From a checkpoint of a small sound classifier.
Data: trained on synthesized solo parts of chorales (CocoChorales), 39062 training examples, 85.9 epochs.
Rows from block 2 of a small sound classifier, named by matrix and row number. Rows with one number belong to one neuron. Each number is 500 + 40 x the weight over its row's rms, rounded and kept within 0 to 999. All counts start at 0. Numbers have three digits each.
After each neuron's rows are labels from the 100 clips, of 14848, where the neuron reaches its highest value: "top examples" is what is common among them. Only what is clearly more common there than usual is listed. The data: synthesized solo parts of chorales (CocoChorales).
# fc1: MLP up (model.blocks.2.mlp.fc1.weight, 1280x320), inputs 192-255
# fc2: MLP down (model.blocks.2.mlp.fc2.weight, 320x1280, transposed), outputs 192-255

fc1.536:430548515496505500441418513544431530511459540478458470543522430548485565514473532551587574512530458449533536500459443541491509516483514556477532522528563418478466420536490432546525449575503514
fc2.536:476551456547488517444453548528447539440466451483499534496443474481558520493384477529557462475464503510463493428500438477548544478492491482518602503477504456580438412558513508463447599441515542
top examples: trumpet; note G5; note F5; horn

fc1.438:567560506528481468484481493510455571500504432550508546451489405534458502485454542455471503504497483455534493520454503479506546575466551482540545470600469515560522520444440515515457463463525468
fc2.438:514483524549482451532507463502465530485502535441540584510550558457580563542471479553491506460532468505488467405461467495526473423444558483537487488452481523544467473467560515456559527481522501
top examples: clarinet; note C#4; note C4; note D#4

fc1.203:532516492543501517420562462462501509540507493381513520510467496487524483484503507534504593473525523483571400578478476457485451450478508472549473475423542518432530527440531519458454515370448474
fc2.203:581408458494491471509523478506510458501461560518491566515540480518448532511557535466451502458496538466481475576554510529544482473519486532477500524457513533411476505501517529482541498428477521
top examples: tuba; note C#4; note A#3; note G#3

fc1.425:485533479469616518483541437591465468546547489510527553542574454488486491535551504460416506539509414476512518471495510525405487556538524539519555428546496530545476491544502524532486512453503469
fc2.425:529544549466426483490436535551468491463482503454491545495502456490437501557444540530479513537436546475489454538496518464460549476506579498523471533504453510493480488494565423512455551458514594
top examples: note D#5; trumpet; note F5; instrument: flute

fc1.148:438563442510467385457495566502533487434508473507504466449480481502556576512534459494424421496563457497502528549435498509544537504610512530486495480517446546535462468492492457573490532532523442
fc2.148:556453480522475599469462487527482485511554509491518470523500507511495504485508551501567544494536497482448479465470522560521369469489442517476469511429465478502604605504518463460490473517520438
top examples: clarinet; note D4; note C#4

fc1.685:575481529461461555540491515461490438435491510501425485471494595451407547536569476450530467452553450535515489521467443517471494527445530516469482523476518497473525526483470543495516515456488505
fc2.685:490488450552535467530561550476604542471544441550518529506523499531498495504561518539543501458477525547500514537498504512506503534490413507504589486566560534503503441500502444470464528506478481
top examples: saxophone; note E4; note G#4

fc1.256:452474624471485497566517537399433511425462469520492527582492519505460505468513531440571487527473550502579498503561475526493495526464400431496516439514531482504459472462442455448507488500510493
fc2.256:413481508414439534446498532584482533462515518518533506467548539507509466504461531556459494534524517581500548548404562510496427541474480461508573557459509503564500476494517558532507538488479464
top examples: note F#4; flute; note G#4

fc1.326:542470514455486516463582483511479537544538543532526490460494473515477544515435492616519503509495472509510461576520515518472512522546458550503495436439487524520510519453496424407537463559515408
fc2.326:503494472508515559480484499476561498494458512545522490437480440484519490527462524505480478601497517557504514475450520586429522502394436485493475491524494490482551476518593490519428571528538540
top examples: flute; note E5; note F#5

fc1.615:479429537484571564578553476551519501537479512489536458471502547568458537483569574463427443515539488558456490521518543485422480562492546426459451485459475493470548468434501507535570462448530536
fc2.615:500476425478525476536508497438448437529482512423456550554516563475546560524548490495531501490501522537485437490489491413503505461522490465508478523496519451518481463476519517528492474462464557
top examples: saxophone; violin; note A4

fc1.539:486553534566536430483477470497499521459482484455472542507530503549462485517506471464499537489571468526496524516477469504533535517469487441544504544489493482556473480523485525528527578519408488
fc2.539:469520446506489495556486591477562472484489516507471526550397470513438441456499481531478508457453518467473511533480446525489524465458572520444498480484468537527422388469519514430473507514438545
top examples: trumpet; note G#5; note D5; note E5

fc1.433:469495413433530593479538453522526434479517533508478521500505433432550488495492494560537541519485440490462534486591464456501469529476509451496501526515493453519473513546481446531534526490492521
fc2.433:559507502521464425494506483504632490384468515460497557497574449460432498535437520507435490453468498438469534469480490504461508447526535519449548551449499457630512488518540492473578489557457625
top examples: oboe; note C5; note A#4

fc1.158:477489459617515500412497429502488429526538435509507549500471556468488543434506520478599475530517557478513598500478574456469469510547479545512528516472527535538529513580475450491494503550483553
fc2.158:536468431458505465425602564544507546491535504525482477492502513517536493508466541397557499523451537488489434487497480494512512436555475524469492497533514490470551532498545505549554421488525496
top examples: tuba; note B3

fc1.163:513467545515397545477542524502517515488465528592452519452469571482539435499447439493509513524476490546450438500471516461481513442414555464438573513560439458512509505439472517467560526545432452
fc2.163:608479552568440514548503529479481467441450525510468515496546507496474435494485541490510461543496504450464602591546498472482473500430533455487485468534593541543521452489554534449515500478450508
top examples: trumpet; trombone

fc1.629:512545492496459508554473510498508456505505554469446519497442409572551511527583506521471486421517507490454498518490566432477496483548481497528486422502488487501545482569518524463473416442503542
fc2.629:546475487530508425528550506468557424546537544496492497500484480528489431473560501481470444509563482442499418454506472496521502414507504496434468572478522523471468511467429474478468477499529466
top examples: clarinet; tuba; note F#5; note E5

fc1.375:489494484525601609546456476476550501510441460480600510445528480461450557427526458489435460581544442479558486506484506521480438529463481532534464491451469518484494493403499555489543477424479480
fc2.375:539482464535576485490566552588550475512457528489492471485497555539490517582553537426483522458469518472579526512529529441493477582480527500462548487546527519479496466536474471519494554452549548
top examples: saxophone; note C5; note A#4

fc1.419:491514464410518527444599516525467548505527441501494504455405489556479515492433420512554491525508482519525467499543480472582519466594473490411462612457585532494444541453478520544454468468460461
fc2.419:503461560521617471457499509463552503477448442461517524546534478515547479494496517554506520441423549475515557491410477478473447552475478446543549419532520448475455445498566502454504460522536511
top examples: bassoon; note D#4; note C4; note D4

fc1.702:533550510478555522450541486493494468563506481546531465519500381480548457478485505479486465498506479514540480477546454508453493491509550537471565470502545462474403485453497498590512523574460527
fc2.702:471493400515516407471492491517519489533581452531517511498576541514564492482471548531489485525491460445558521556494477477489428463537448455495499476535493532511540567543541435512544505393449518
top examples: bassoon; note D4

fc1.531:520515479496528488481438602485520495543462500447521444528486502459514508567480507449630496448555448504538509527452483479532561546503492476513465547453565499461563480434451449513533591448603488
fc2.531:559480472550485510436580537482533580570486596505518528480499514415441481471503464509494414459484519555438491525440502466511536432438558495545508529526488477524503458521488487520479445465464457
top examples: horn; note B4; note A#4; note G#4

fc1.523:490463464492487480482530479503434491501471475497474483482552578558433533493503501575511597490492452515499476544511494454539515501509466504526486479440479466468530493477519496457454493489495534
fc2.523:475428517496481391586412509477579510514542516415488468483486551533465472447490517453474488447521519546485586528508501538501498524455556514474576548490519428510393540488416520547544538446474461
top examples: viola

fc1.474:442576537584490468501464511451472565530531512406514523549510470477525524508477532512490577459526460547502551432536465443426491523473467535435543458471482543520478455554472547490487491494505537
fc2.474:527470434474505503487450509461495476475498530460422470489511475484496540430460481465390496506470503524524560521486449448478582538422511487545584491467505563526491465458490530489441426500511535
top examples: horn; note A#4; note C5; note D5

fc1.525:514518439541547501477450464483487554462506549436520470458508472540570500453551523472444475513499461466505512517414540567463538506537490553487468523457507545567471517489503483478513441583536428
fc2.525:511507514501529534517463458536448492478534569399491548553442524527454511544498503501498496483507502480456497488516479533501441522492511575476380469506434524507463513515538480466494486477520483
top examples: cello; note A#3; note F#4; note D#4

fc1.120:463559528493452493503547495560467538454517494468529511494479508488587530522470509501503525447470474492476497513519513510479443499492447528483535455416478576466536494565522501490510502495536449
fc2.120:512510558492445544471449547516445556507489492569514522476468516491565488492470553489504458510556520464496569389507558445538464457604532494514424514522529463518497458536489440532456448462502504
top examples: flute; note B4; note C#5; note D5

fc1.34:494507435533456542573451495454526525463445474510493448508508573562545479523504504509456450454466510509514526469466487515502451473475452432493441531548521480495574552487473486552479517502517522
fc2.34:467453445561473467489437430444503515481458505471530448538462460531497455412545517477417558522486492519528454453428457516446537517531484539442467561528520457551516474518495484484514545516476497
top examples: note D4; cello; note C4; note D#4

fc1.601:512491529480495463480527498501501470508485520509540514546417469519537498499507465500560550522499501477507487486512556549467456486435452458485476552494576499474506397496495491522501518476454396
fc2.601:506503488484474506492540455591461476507542472522446464556475583465470532461499533492521492585532431544563501484575456483513407507540503503446530515501479436581500548575553466473432503559482534
top examples: viola; note A4; note G4

fc1.46:477526615593478403431502512466437455480479433521471472475488590486522491535509503488547501491489493440442518515499505499475528455497477526456421530540493428523540455499438539451443541484455522
fc2.46:434488485491504443607465505509506479505467458392550509584512441416468528541513446544523441459546501499484468591466454498509520421450532459532560543450543560455428450453496536437549484462463511
top examples: trumpet; note D5; note D#5

fc1.214:502538472505461544516444576480537533494459563542528486481493505486524495457431549513472614504479578454472505509480573550517574560462445534573459437498513489509467466504496516541465428485512568
fc2.214:394551615566486506449466508416495572488479522473517534483459516528486510494495447473571529469422481390544473484444467560449460471495574488492485469541539500519536498475423485473547500521489496
top examples: flute; note G5; note D#5; note F5

fc1.678:525441609532491598480488482507432548547475480430545466574574451455454516537487503503457551416540460475433554552513546520427543489504599478479511519545439488503488461582496474506455479509423485
fc2.678:455586464522516533484452492527461528462592425596461524477489528515410498458515533478575458533507349470529503510509514494462443431496546451532507472486494512512532524473485481497510531489483458
top examples: tuba; horn; note A3

fc1.312:525485417484518531543486470514562515478506552515493493463511468493479462543453503551467489514588400518414566467480529498434466494495532499526492556534531471502478456382440450536519508478512570
fc2.312:442555480529456468393539513497500473476521540446525495464418506535495536518501490441485470420451501521540519459549510405466462480577449498527463543517457505477497503430510546451541505503514481
top examples: oboe; note A#4; note C5

fc1.268:535449500491492469429432493467491408536529510443442557575563546463515513474520472575553523466579492454501405545450471484528478466520514534549584507514442532499493478477484542439532471434489535
fc2.268:517491456459509437559524448415542449556473556500439526462522505542554480531437429470469523443423497497512559501510542510493545480548484555493502514455526504484453501484482464540564573484440488
top examples: tuba; note B3; note A3; note C#4

fc1.231:484592482520459502503459470558502535525501526464518498523518518443471527514498472388488491511449420518542443521448497429471538492444475546565506504472493509493447591557461534458516466503447542
fc2.231:567523469517473481558571584432523522516573537533484502451505464508504551526395502467500443467550535455478463576533477489447462456546514546572590478552484475532519488450565522446513535462517418
top examples: note D4; trombone; note E4

fc1.310:474481555488505493590440463428554439510454384547506517527526478465518525546494469503496515520516480542442448471488486526551498428544486453528503571560473509422549468477462536537490508452455478
fc2.310:524537558560565519516521538568531505424492456442450461465590552413511490440518494448512497460457500472477521512560517465573563501421449505488594516495519503519442471532524445473548514480392514
top examples: clarinet; note C5; note D#5

fc1.65:517485433436514435504473456393471481483473495544535503528456453508528534552465447530480461511556471508512582470531476533501523501484488503487482525514478418458546475488482474532482469472503420
fc2.65:592470571538489446528494463465523485513466444547473515505521496502516550530438513458444474469513472500506476464486487494566528464493543472511567556462470502552488515441485507513472483457491554
top examples: note D#5; clarinet; oboe

fc1.292:467599529439507461483453434544542485489434403468473544562561489479511523516441489491539534483476468546490444512490518438485464492549474526473482515550527446459518575500474616523483517515505498
fc2.292:478446519515454484514446515558513515506493507528545518488559499548541533546482572523475513531543541491530563571508471523491512523492549471561459511508528439564427499522622510487420556486458542
top examples: trumpet; note B4; note C5; note A#4

fc1.594:517463462526421507455480508531535458477490510522492532467434491556505545587496487494525570504512486538503436451524516507476547526582504490498480505481607469452495469503477561521463531490535534
fc2.594:586518528529495578399427541541392493558492543467544523494478480529527449483457545513411496446545455562487530498488515501552538531478502516525535496495539550470504554498523483497430419480510445
top examples: note C5; horn; note A#4; note C#5

fc1.140:501506493584528538555515528535441523443492497499490484521467465502493509556499515515537495448527565495456427474486430542532502509504526470535449491428499527570437516472491506421477508499550517
fc2.140:524436520519460482542541534494512564483478467539589548490476447495521491515545509504539556513494527443545505516584505536480508483425527453514511497535534464434497439517474501492491468568495537
top examples: viola; note A4; note G4; note F4

fc1.538:493488552553497473428501507553464468580501481456556499493448492510558568522426473535555527530543495454459527504564507554502527566496534552511537533498497531513456462517577483519494588552594452
fc2.538:448570442491526553499471485602461511539526465519476513565491488447461495540516515468469502525518510507499491581522503476448550446474529527501507506504456473577474508457517504590488491477485457
top examples: oboe; note B4; note A4

fc1.589:518516582467513460544510513499422512528450534428539541494502439483452529573472527518513523557487450479524444488497464529488500473486461462478502468443483529477513444487506469447518488500485490
fc2.589:458500487489542478522497515495516519488486602609490472475530553503455518526458477462550455521517562417505576575466479488541492597484476492467592501528460460554503529545482476523506506412469504
top examples: violin; note C5; note B4; note A#4

fc1.445:527388482499548450520518420511485485547456530546440504557488534522422521465524496482469436527485475414489441444489454533435477475596506465472443457508494463570504541547467422506491456560539525
fc2.445:549532526523538492477610608543588527545544440526530510496525520541487528515519524530484507482527544509447549523505525518499463498449509489463456520483504416375529576525541472496517508510466458
top examples: note A4; violin; note B4

fc1.423:466514493428488448530529464555526511533485536495541498455475501513454498483472533537498480496477575561540558447516524540452501492493436473505538542501481493552527482515518531559538530547486511
fc2.423:442501464526430472559483535500484463564491475524506524509494488490581514486436483494571510553431465526479519486496442510460439452536447511441506546459455456498537534524488475519492564505510513
top examples: viola; note D4

fc1.138:486507472503601589519461516495516545487523480518499490518515530493438525543429562449472531492556538574512592494504468432475479511480495509527469495460490494435468474532576478498444411522469484
fc2.138:459522503449490549555528488552488470497503601468520478531516544531537459567584496473408497507512483456506441483464425525532476508566537537541508463468506534429521492480478498470560512544567500
top examples: note D#5; violin; note C#5

fc1.135:476535530509535607470513490506505463473567502482505420543555466541514488511517524512477484482490482573457550539499521569405471498471478469447497470508510458553510469479520512451468483498582408
fc2.135:476440519500454515532514544373511508397485627548439528517510465496446494566461441463552462524434521530534489502493564512445512524486564526523515495539509537465567503541546563538515535511451537
top examples: cello; note B3; note A3; note D4

fc1.209:521456487482487394465555533499456455542570510482517523550587605516518514496534443528421485430534504445461569455527546482487484494569500431485513473498461540519525602470537505461501470492519490
fc2.209:533522530554491539505520553551535555440451466488471416519551554494449437522479517450445506539495536560553478481500482568480447569468516530503482551496506518490504363559457525432519533519533518
top examples: trumpet; note G5; note F5

fc1.468:512524539484482478526495425508514495483536498422456511490467462542429535492445553506488536528461442519472518425473498502495455471437555497478495603557477491517498478486486532491459483523520518
fc2.468:482440540515436455565520508441520469533414493436350538506540538493526488558465542526536542485489476542433517551477508522504527472484492477443527573495553538532442483543458513472636569507484595
top examples: trombone; note G4; note F4; note D#4

fc1.541:532471519550489493497456533521517486589499500517451483474498477505536517477479471593525551523508527517430438508514437523589488476454487520534515507499530460431446535494494456536465463520500457
fc2.541:493544421486473537480503407553388449496482521479546526460472476458505440537451457494498549502440500524386489543525425469436538509560512442490534436504551496518481487439544560455467589462463530
top examples: note A4; violin; viola

fc1.325:577530507510471554486511499454535501580553433513510461571500447462551502533480436527505524511564534513484581569551476479497535495503484480552557421440489574472447577522519460442558428492537386
fc2.325:536395473491493447455510475539515456409534503461458452464496506531463495518658543500522501522528505494485406433441575483430440527513565534478483544454503500519483490429575489556456488470510521
top examples: note D4; tuba; bassoon; note D#4

fc1.116:534481518491425475495499546542549492448464524522563444487513445468461556419541451472460481503549518410557540576433520541521458491475470490519480522527483541430481504484504426495509492501509425
fc2.116:528528539521507488458478484525460523520508573518444505493504499549513501580543462505524576464552507415477450515440517493514499491560573508497470445482523493481512486458480454410470479491553446
top examples: bassoon; note B3; note C#4; note A3

fc1.168:470504475509443531501477584523392490485558464517487523464466514540483601485429425523508452524547512488477523475516477554471519479526472485414511444488495508437445495455485434551499488499445481
fc2.168:505499554470467550549436412469512525549511477537395475531463500497491475525453510518461537580481415501501546436536479510506516559463443478529479498496521518505566484465485422462515540535567421
top examples: flute; instrument: cello; note G5; note F#5

fc1.149:502506538481539542466452459548523491548524586473481481525515484559480480513561502410528514464523480584476473469528516432467527507497463567462489471543403510436523460490513449467482461378550480
fc2.149:528505518459465528452533603564543475515490453557523506521565504487497511518550486460510508423457498402465487540479526483535534477504505466464500505457495479515471498464535482506488448521462485
top examples: violin; note A4; note B4

fc1.24:499416503503519446545536496482524463493442589512387520490495424473534476506542551501459409494488542495590518610471520485536544494596541432464427569440460438442487504490439440449480475484473475
fc2.24:534487503462564479536519479423512474468489529583556462530440442550494550520445509486478520588538531565527424435450582527428478496477529543494468523488520489439497451447447527490548502489468524
top examples: bassoon; note G#3; note A#3; note C#4

fc1.347:427519507491471536486432552595463493503571481488452552506487452432493486538441398412488505520498521494474563529507445471541469512559413509530535534451536552575463493557434499460469523472536507
fc2.347:472529542549485541513511545489569500442496582562526454486577510444466537473532510483519508468492445459582517487500483509444561501474538487502536508536487455532438497462512488486514515516551496
top examples: flute; note B4; note C5; note A#4

fc1.457:512519519508506434531523517549440464503510523520432470504484507534505548502490539481417477469474513524515446451555470412430501473454562525485513571536473522543511481431526535513437474505560517
fc2.457:522453544471463501487481457438559443510483476398441520463471542519496462573470534546488561474533481534406567549491529486539463406460423496397477543459489511497496467462543544489543524480480475
top examples: trombone; note D#4; note C#4; note D4

fc1.549:499440400490514590488407524502552488519491532516625484474556478446421428512565505548474483530531527481480566502501485443478484537516513511535520462506452497441474500475422505508474424455508493
fc2.549:453468460363470481542579527503453461491464523539473516512566487513462486552512552490535515491515530456447503514508526502550481518429440550477595502480511503467495454555369502496532544476527560
top examples: saxophone; note C5; trumpet; note B4

fc1.701:576459519533450520498507543495582575523475487536472529488522504498517474528457528537443538509526409471504531527471522516591425461506462534546492548482485511519485378389497527489523510449497488
fc2.701:474531496450496538471528467446534502440538514497463498499532487554510467556495503474514540507489572570527458595559522514443527514477474580557452469543549462492458445555459464555504478547544578
top examples: note B4; violin; note C#5; note E5

fc1.551:528502432560457544423436530433453522583518515457540452459514493469531500563539445560563533488543466431485469439459501505484488519556503466525545432549466468481499517520494485521529465455463491
fc2.551:454466440498478470522563388505477426519532541488502502447482473503530533505465530460516482519471466451445508520509543590523483447497530517519551570457475565582540508461555435514482542393457511
top examples: tuba; note C#4; note B3; note A3

fc1.372:582436499529525471489468505539499453521487482496511473473420497530466567461569576571457498573490461467514513468483490571443480455536494565505469533511474459461492532459518454526457561550455521
fc2.372:496472418510504466491421520482473504510511566520474456483576500531464380487426478452549516506475476520506481508518441459491461541521481518506500483480491473504524531533523530529458525525475478
top examples: violin; note C5; note D#5

fc1.141:448468554506476516469562534538444551453596453513458547568481534520574527516506566492553477446459511473494483472491579553407501487494497531510496521514547533457492448491465549455513538495489554
fc2.141:519534468446515526550506477433546464450485536537531540551461482463529419527524508509410477488502520505547497509504483452490508486406423507536473478430483520453478571495514487517587474493500531
top examples: saxophone; note D#4; oboe; note E4

fc1.663:516450533499536469567521522465462487475486492543485510436538501527460496481538467407405482499563486513532459480520481510526471497492487492437450509573536539471497409456452467528448438509475467
fc2.663:588550491488500476488533371490421508510505620504528540481392547539475454514448483466517497446521507445517485586559522497420529529497510560539487437525493548537529539494506491515541446471566510
top examples: violin; note F#4; note B4; note G5

fc1.507:441476492491495472518468471540462561506615481560532532439460536596463463478478467453449502386493483545468499546436456475582439492464518518568565527393489490541516588455449460549473497508461448
fc2.507:513500508552477527464468535578509470509451515446463574437485511541495495456521496521503465535481577483475518462464523561506520517510540538452490473555532485555461448481509491489454627494569468
top examples: trumpet; note D5; note E5; note C#5

fc1.94:484446519550489524455489481562467442499546447493475507523526543403508515532506455498565526467520461445511453564497515514487462446549466527470538491488474514463490558501513523581473523471513506
fc2.94:569548583513531455468514482459564512439561443501529575540489489526506515440404455529474525491462504487498574467468499513493554437529508507535472495458537487503506485526565497486486576457512552
top examples: clarinet; note F#4; note F4; note G#4

fc1.247:516512531507483499553517550540465412514493506475544491470440481406481553457493551479489497483427536548521499456454496526549473458521496549514549566444531524461512520507523545458482516516515484
fc2.247:552501544502449530529546570509571590453499434528552523489490430499494473486458464528481548441478563510518544569543505481506500437445444494476534461492524500410510559490513439497471580548458490
top examples: flute; note C5; note D5; note B4

fc1.345:490439501508578642615500492459490528409551486482552471482556510467377540556525473501457484520584467542466514522430474503464518505513485520489467459499486489380477492501470514480463500411493513
fc2.345:495481439479410457554539524489534529499556521447473547461553517519475484548504513524429417511463464500452487425496540461402517470473570499537425527481548497520513417468467443521481576459459521
top examples: saxophone; note F4; note D#4

fc1.335:513461472537518550436505499557514532511560480467540430462478534454549469500472421467541520518477443527546498528465452460459439559505485554445596514584518484501425499529500482429471486495482504
fc2.335:470468501508564406492494524568549483524514501527487510508467551475425538457500512496503605480481489524504480519444488493408414419509453519539419459519535499496532545514566484447534517487454527
top examples: bassoon; note D#4; note F#5

fc1.690:486479527502543543531594480479504576470495503427508521514497543467486510554518551451491438484482603455477480517522511489475548461465448553488491592485569573474479479451520527491471443474467547
fc2.690:547495471538442565530503526485515543479443485567554552506556484425494437511499456486489550435529552565443487521494571546484525623490501509462439499492502455438488555542528491538547521553488531
top examples: saxophone; oboe; note D#4

fc1.252:513461541406434522436442440471447430562552487439457494538522594484498507520525512545508463546547491496528496455428517481470505470469462506536512501467455521466530544553439473523458455419469519
fc2.252:534504513504528488528491416497472467538536522534446530447451438465505480534465412482506556426504551472501504520517527562518455505535511492448570561505505562509475514532516519501544488462518575
top examples: tuba; note D4; note C#4; note C4

fc1.415:507507467504503568608532504598451519495445504481439468532513505487491518511523380496596446525491467452499442431510466478441522506526517469458470491510480492439463452512556473523529495477479445
fc2.415:476503438516540560454483529474434485563579495532479500488530540550463542483465425487501481559431330525511525442525498551470450472478519427539521474451472475521521561539506542470513492488469488
top examples: clarinet; note C5; horn; note D5

fc1.29:567496448463501553455462475458525523575469461528482453384514479539509456530441514511515475533566497519556507503468459489432501470582592528491523466489485443535512477478457429516487548593495559
fc2.29:507495495582522403486516465496517462522523470471563548545498486537533439453522536546518519549482484471545526562464490569562521489559405502516532458491482459516465451457450515527530469500485524
top examples: note D4; viola

fc1.542:477523484496461510500487570569524506460461484565453487478464490483523498461448555475521445482460521463487459495477518480469400474526478497491542622541441551487459452423461513510520491481480509
fc2.542:494513571515530525468451525431563407501530558470534446517499522521485610486556441452489544496492516518466519524546504498536486480397488473561565428514499517463489402445543453448486442509497509
top examples: note D#5; flute; note D#4; note F5

fc1.711:499514547527512560422527521581577461528478555542542526444454528516505528502532536483497491514467521500472469467478457478491466501531553526469484471542492513516500538514490443448454462437517530
fc2.711:503425536434485431448508501398506456563517536453477534512504478531573439509472480505492435477502481485486523490482498504485463436528413492513506541491475410514531438510516435497510531497551469
top examples: note F#4; violin

fc1.223:460515535496519433517468481437435452552538500481531530540482400507453557517541461586463469498524506518422506481485505561544519477502481502440476496505544520514418553447520433493531474462414473
fc2.223:486480450453434514487484495479536492468533526442543409551545514503449475511454527467540500509492463540485540528466517563468611509523456474443574562510461476479519587514551563493488542463465583
top examples: viola; note F4; note E4; note D#4

fc1.675:532515524426481451413487561458540514422530455484467531488530439526468538480551449537431490495505440432541535491476524366551555418547579558495542602473476603476495513466492448569542512554522492
fc2.675:506513507555514524581441520475461495505428475488496511484468495514516515554502525491491527545445583548425511505499480526481524518473499528498513438562555543505503577472553581447423501498558514
top examples: note F#4

fc1.52:490424497497420536502478481463488482477528403438538517468450529494519541497451510464559443453538461527491515460583565494422475529500488540491507524441528478508517466520472483519544571505529515
fc2.52:573480495516538476425529499512567489408468495481498517492566537512538444466526517489439506521542532530524479453465589555434535601590551512492443496533537569495519465527409560539538348522441507
top examples: note A5; trumpet; note G5

fc1.506:549530529555529521564566449528454517467504493598500565585517475480478481464506498499547496492455468547472409500514507469498549490434479529538485535465478476525466500463548482505505484464482563
fc2.506:530465495511498526527511535493441526555539459590522480444511549538491497459478473488521458507489368484532506516506470520447479538548480447518532508481491468535553539506484502554429534547384486
top examples: note B4; trumpet

fc1.652:518518438503499508487544449543493478598520535473519485443464533492449483463464500478535424517452461517462546467576500440467534509544615480520456514497480542484502548553503475473564524463455462
fc2.652:541469518487475543435489530560489511509531484509431515507481494493567520531537530474496488421469501498517417506535573563496475444492548562544457555458461486494538464603486438470517479485582482
top examples: note C5; viola; note C#5; oboe

fc1.369:483458481466487405478457447558553500510484561530529430525521489520537519516506487579509460489503525408532555522545468478566515470506483529564511587474576510478516488458462431516496487493460490
fc2.369:450528514513509523506455554456512439507508487508551522611586528567498449544568533488459422495389469524482452543469520513457493407489454526472509570503437506439563530512535538503462497451486566
top examples: violin; note C5; note G#5; note G4

fc1.352:540523541483478569512591533468476443562482456459445493508503490492531579512463557485513470567512657497592531534503519479495479492519462484481525539482498477462523478475498548501455501490457514
fc2.352:451422464465443477468492496430537518511502506539525537570497483482474405516509461445554472434540582579521419483469527435461439470518504567562534489521550501514500464504395494481568556460458463
top examples: note D#5; oboe; instrument: violin; note C#5

fc1.568:546500466495482501501475481555558563470452521492528531422513524606537456489500482534502430482471504554480480468500420473570443477560569475522484525517483528575523464556481430550472443497442547
fc2.568:514466488534477493498550468529475470510448560420524533511457495534502495460516512508531510447494488517479542473509588579450519546539474523513566473543476476528446533456479548475464523495491591
top examples: viola; note D4; note C#4

fc1.385:528507453602497453486422506509493547485526524421459448556535477517472550496519447571462576426471447476518538516521554583480490486455481559513478520522516453533525480579525467513479464544496457
fc2.385:458486529524481575526458570486523488512481442417502489551422481528531449488508439475479484459541552528473444516440465513464519528462442501523493520495544509537463494511491436527441556559447447
top examples: cello; note D#4; note D4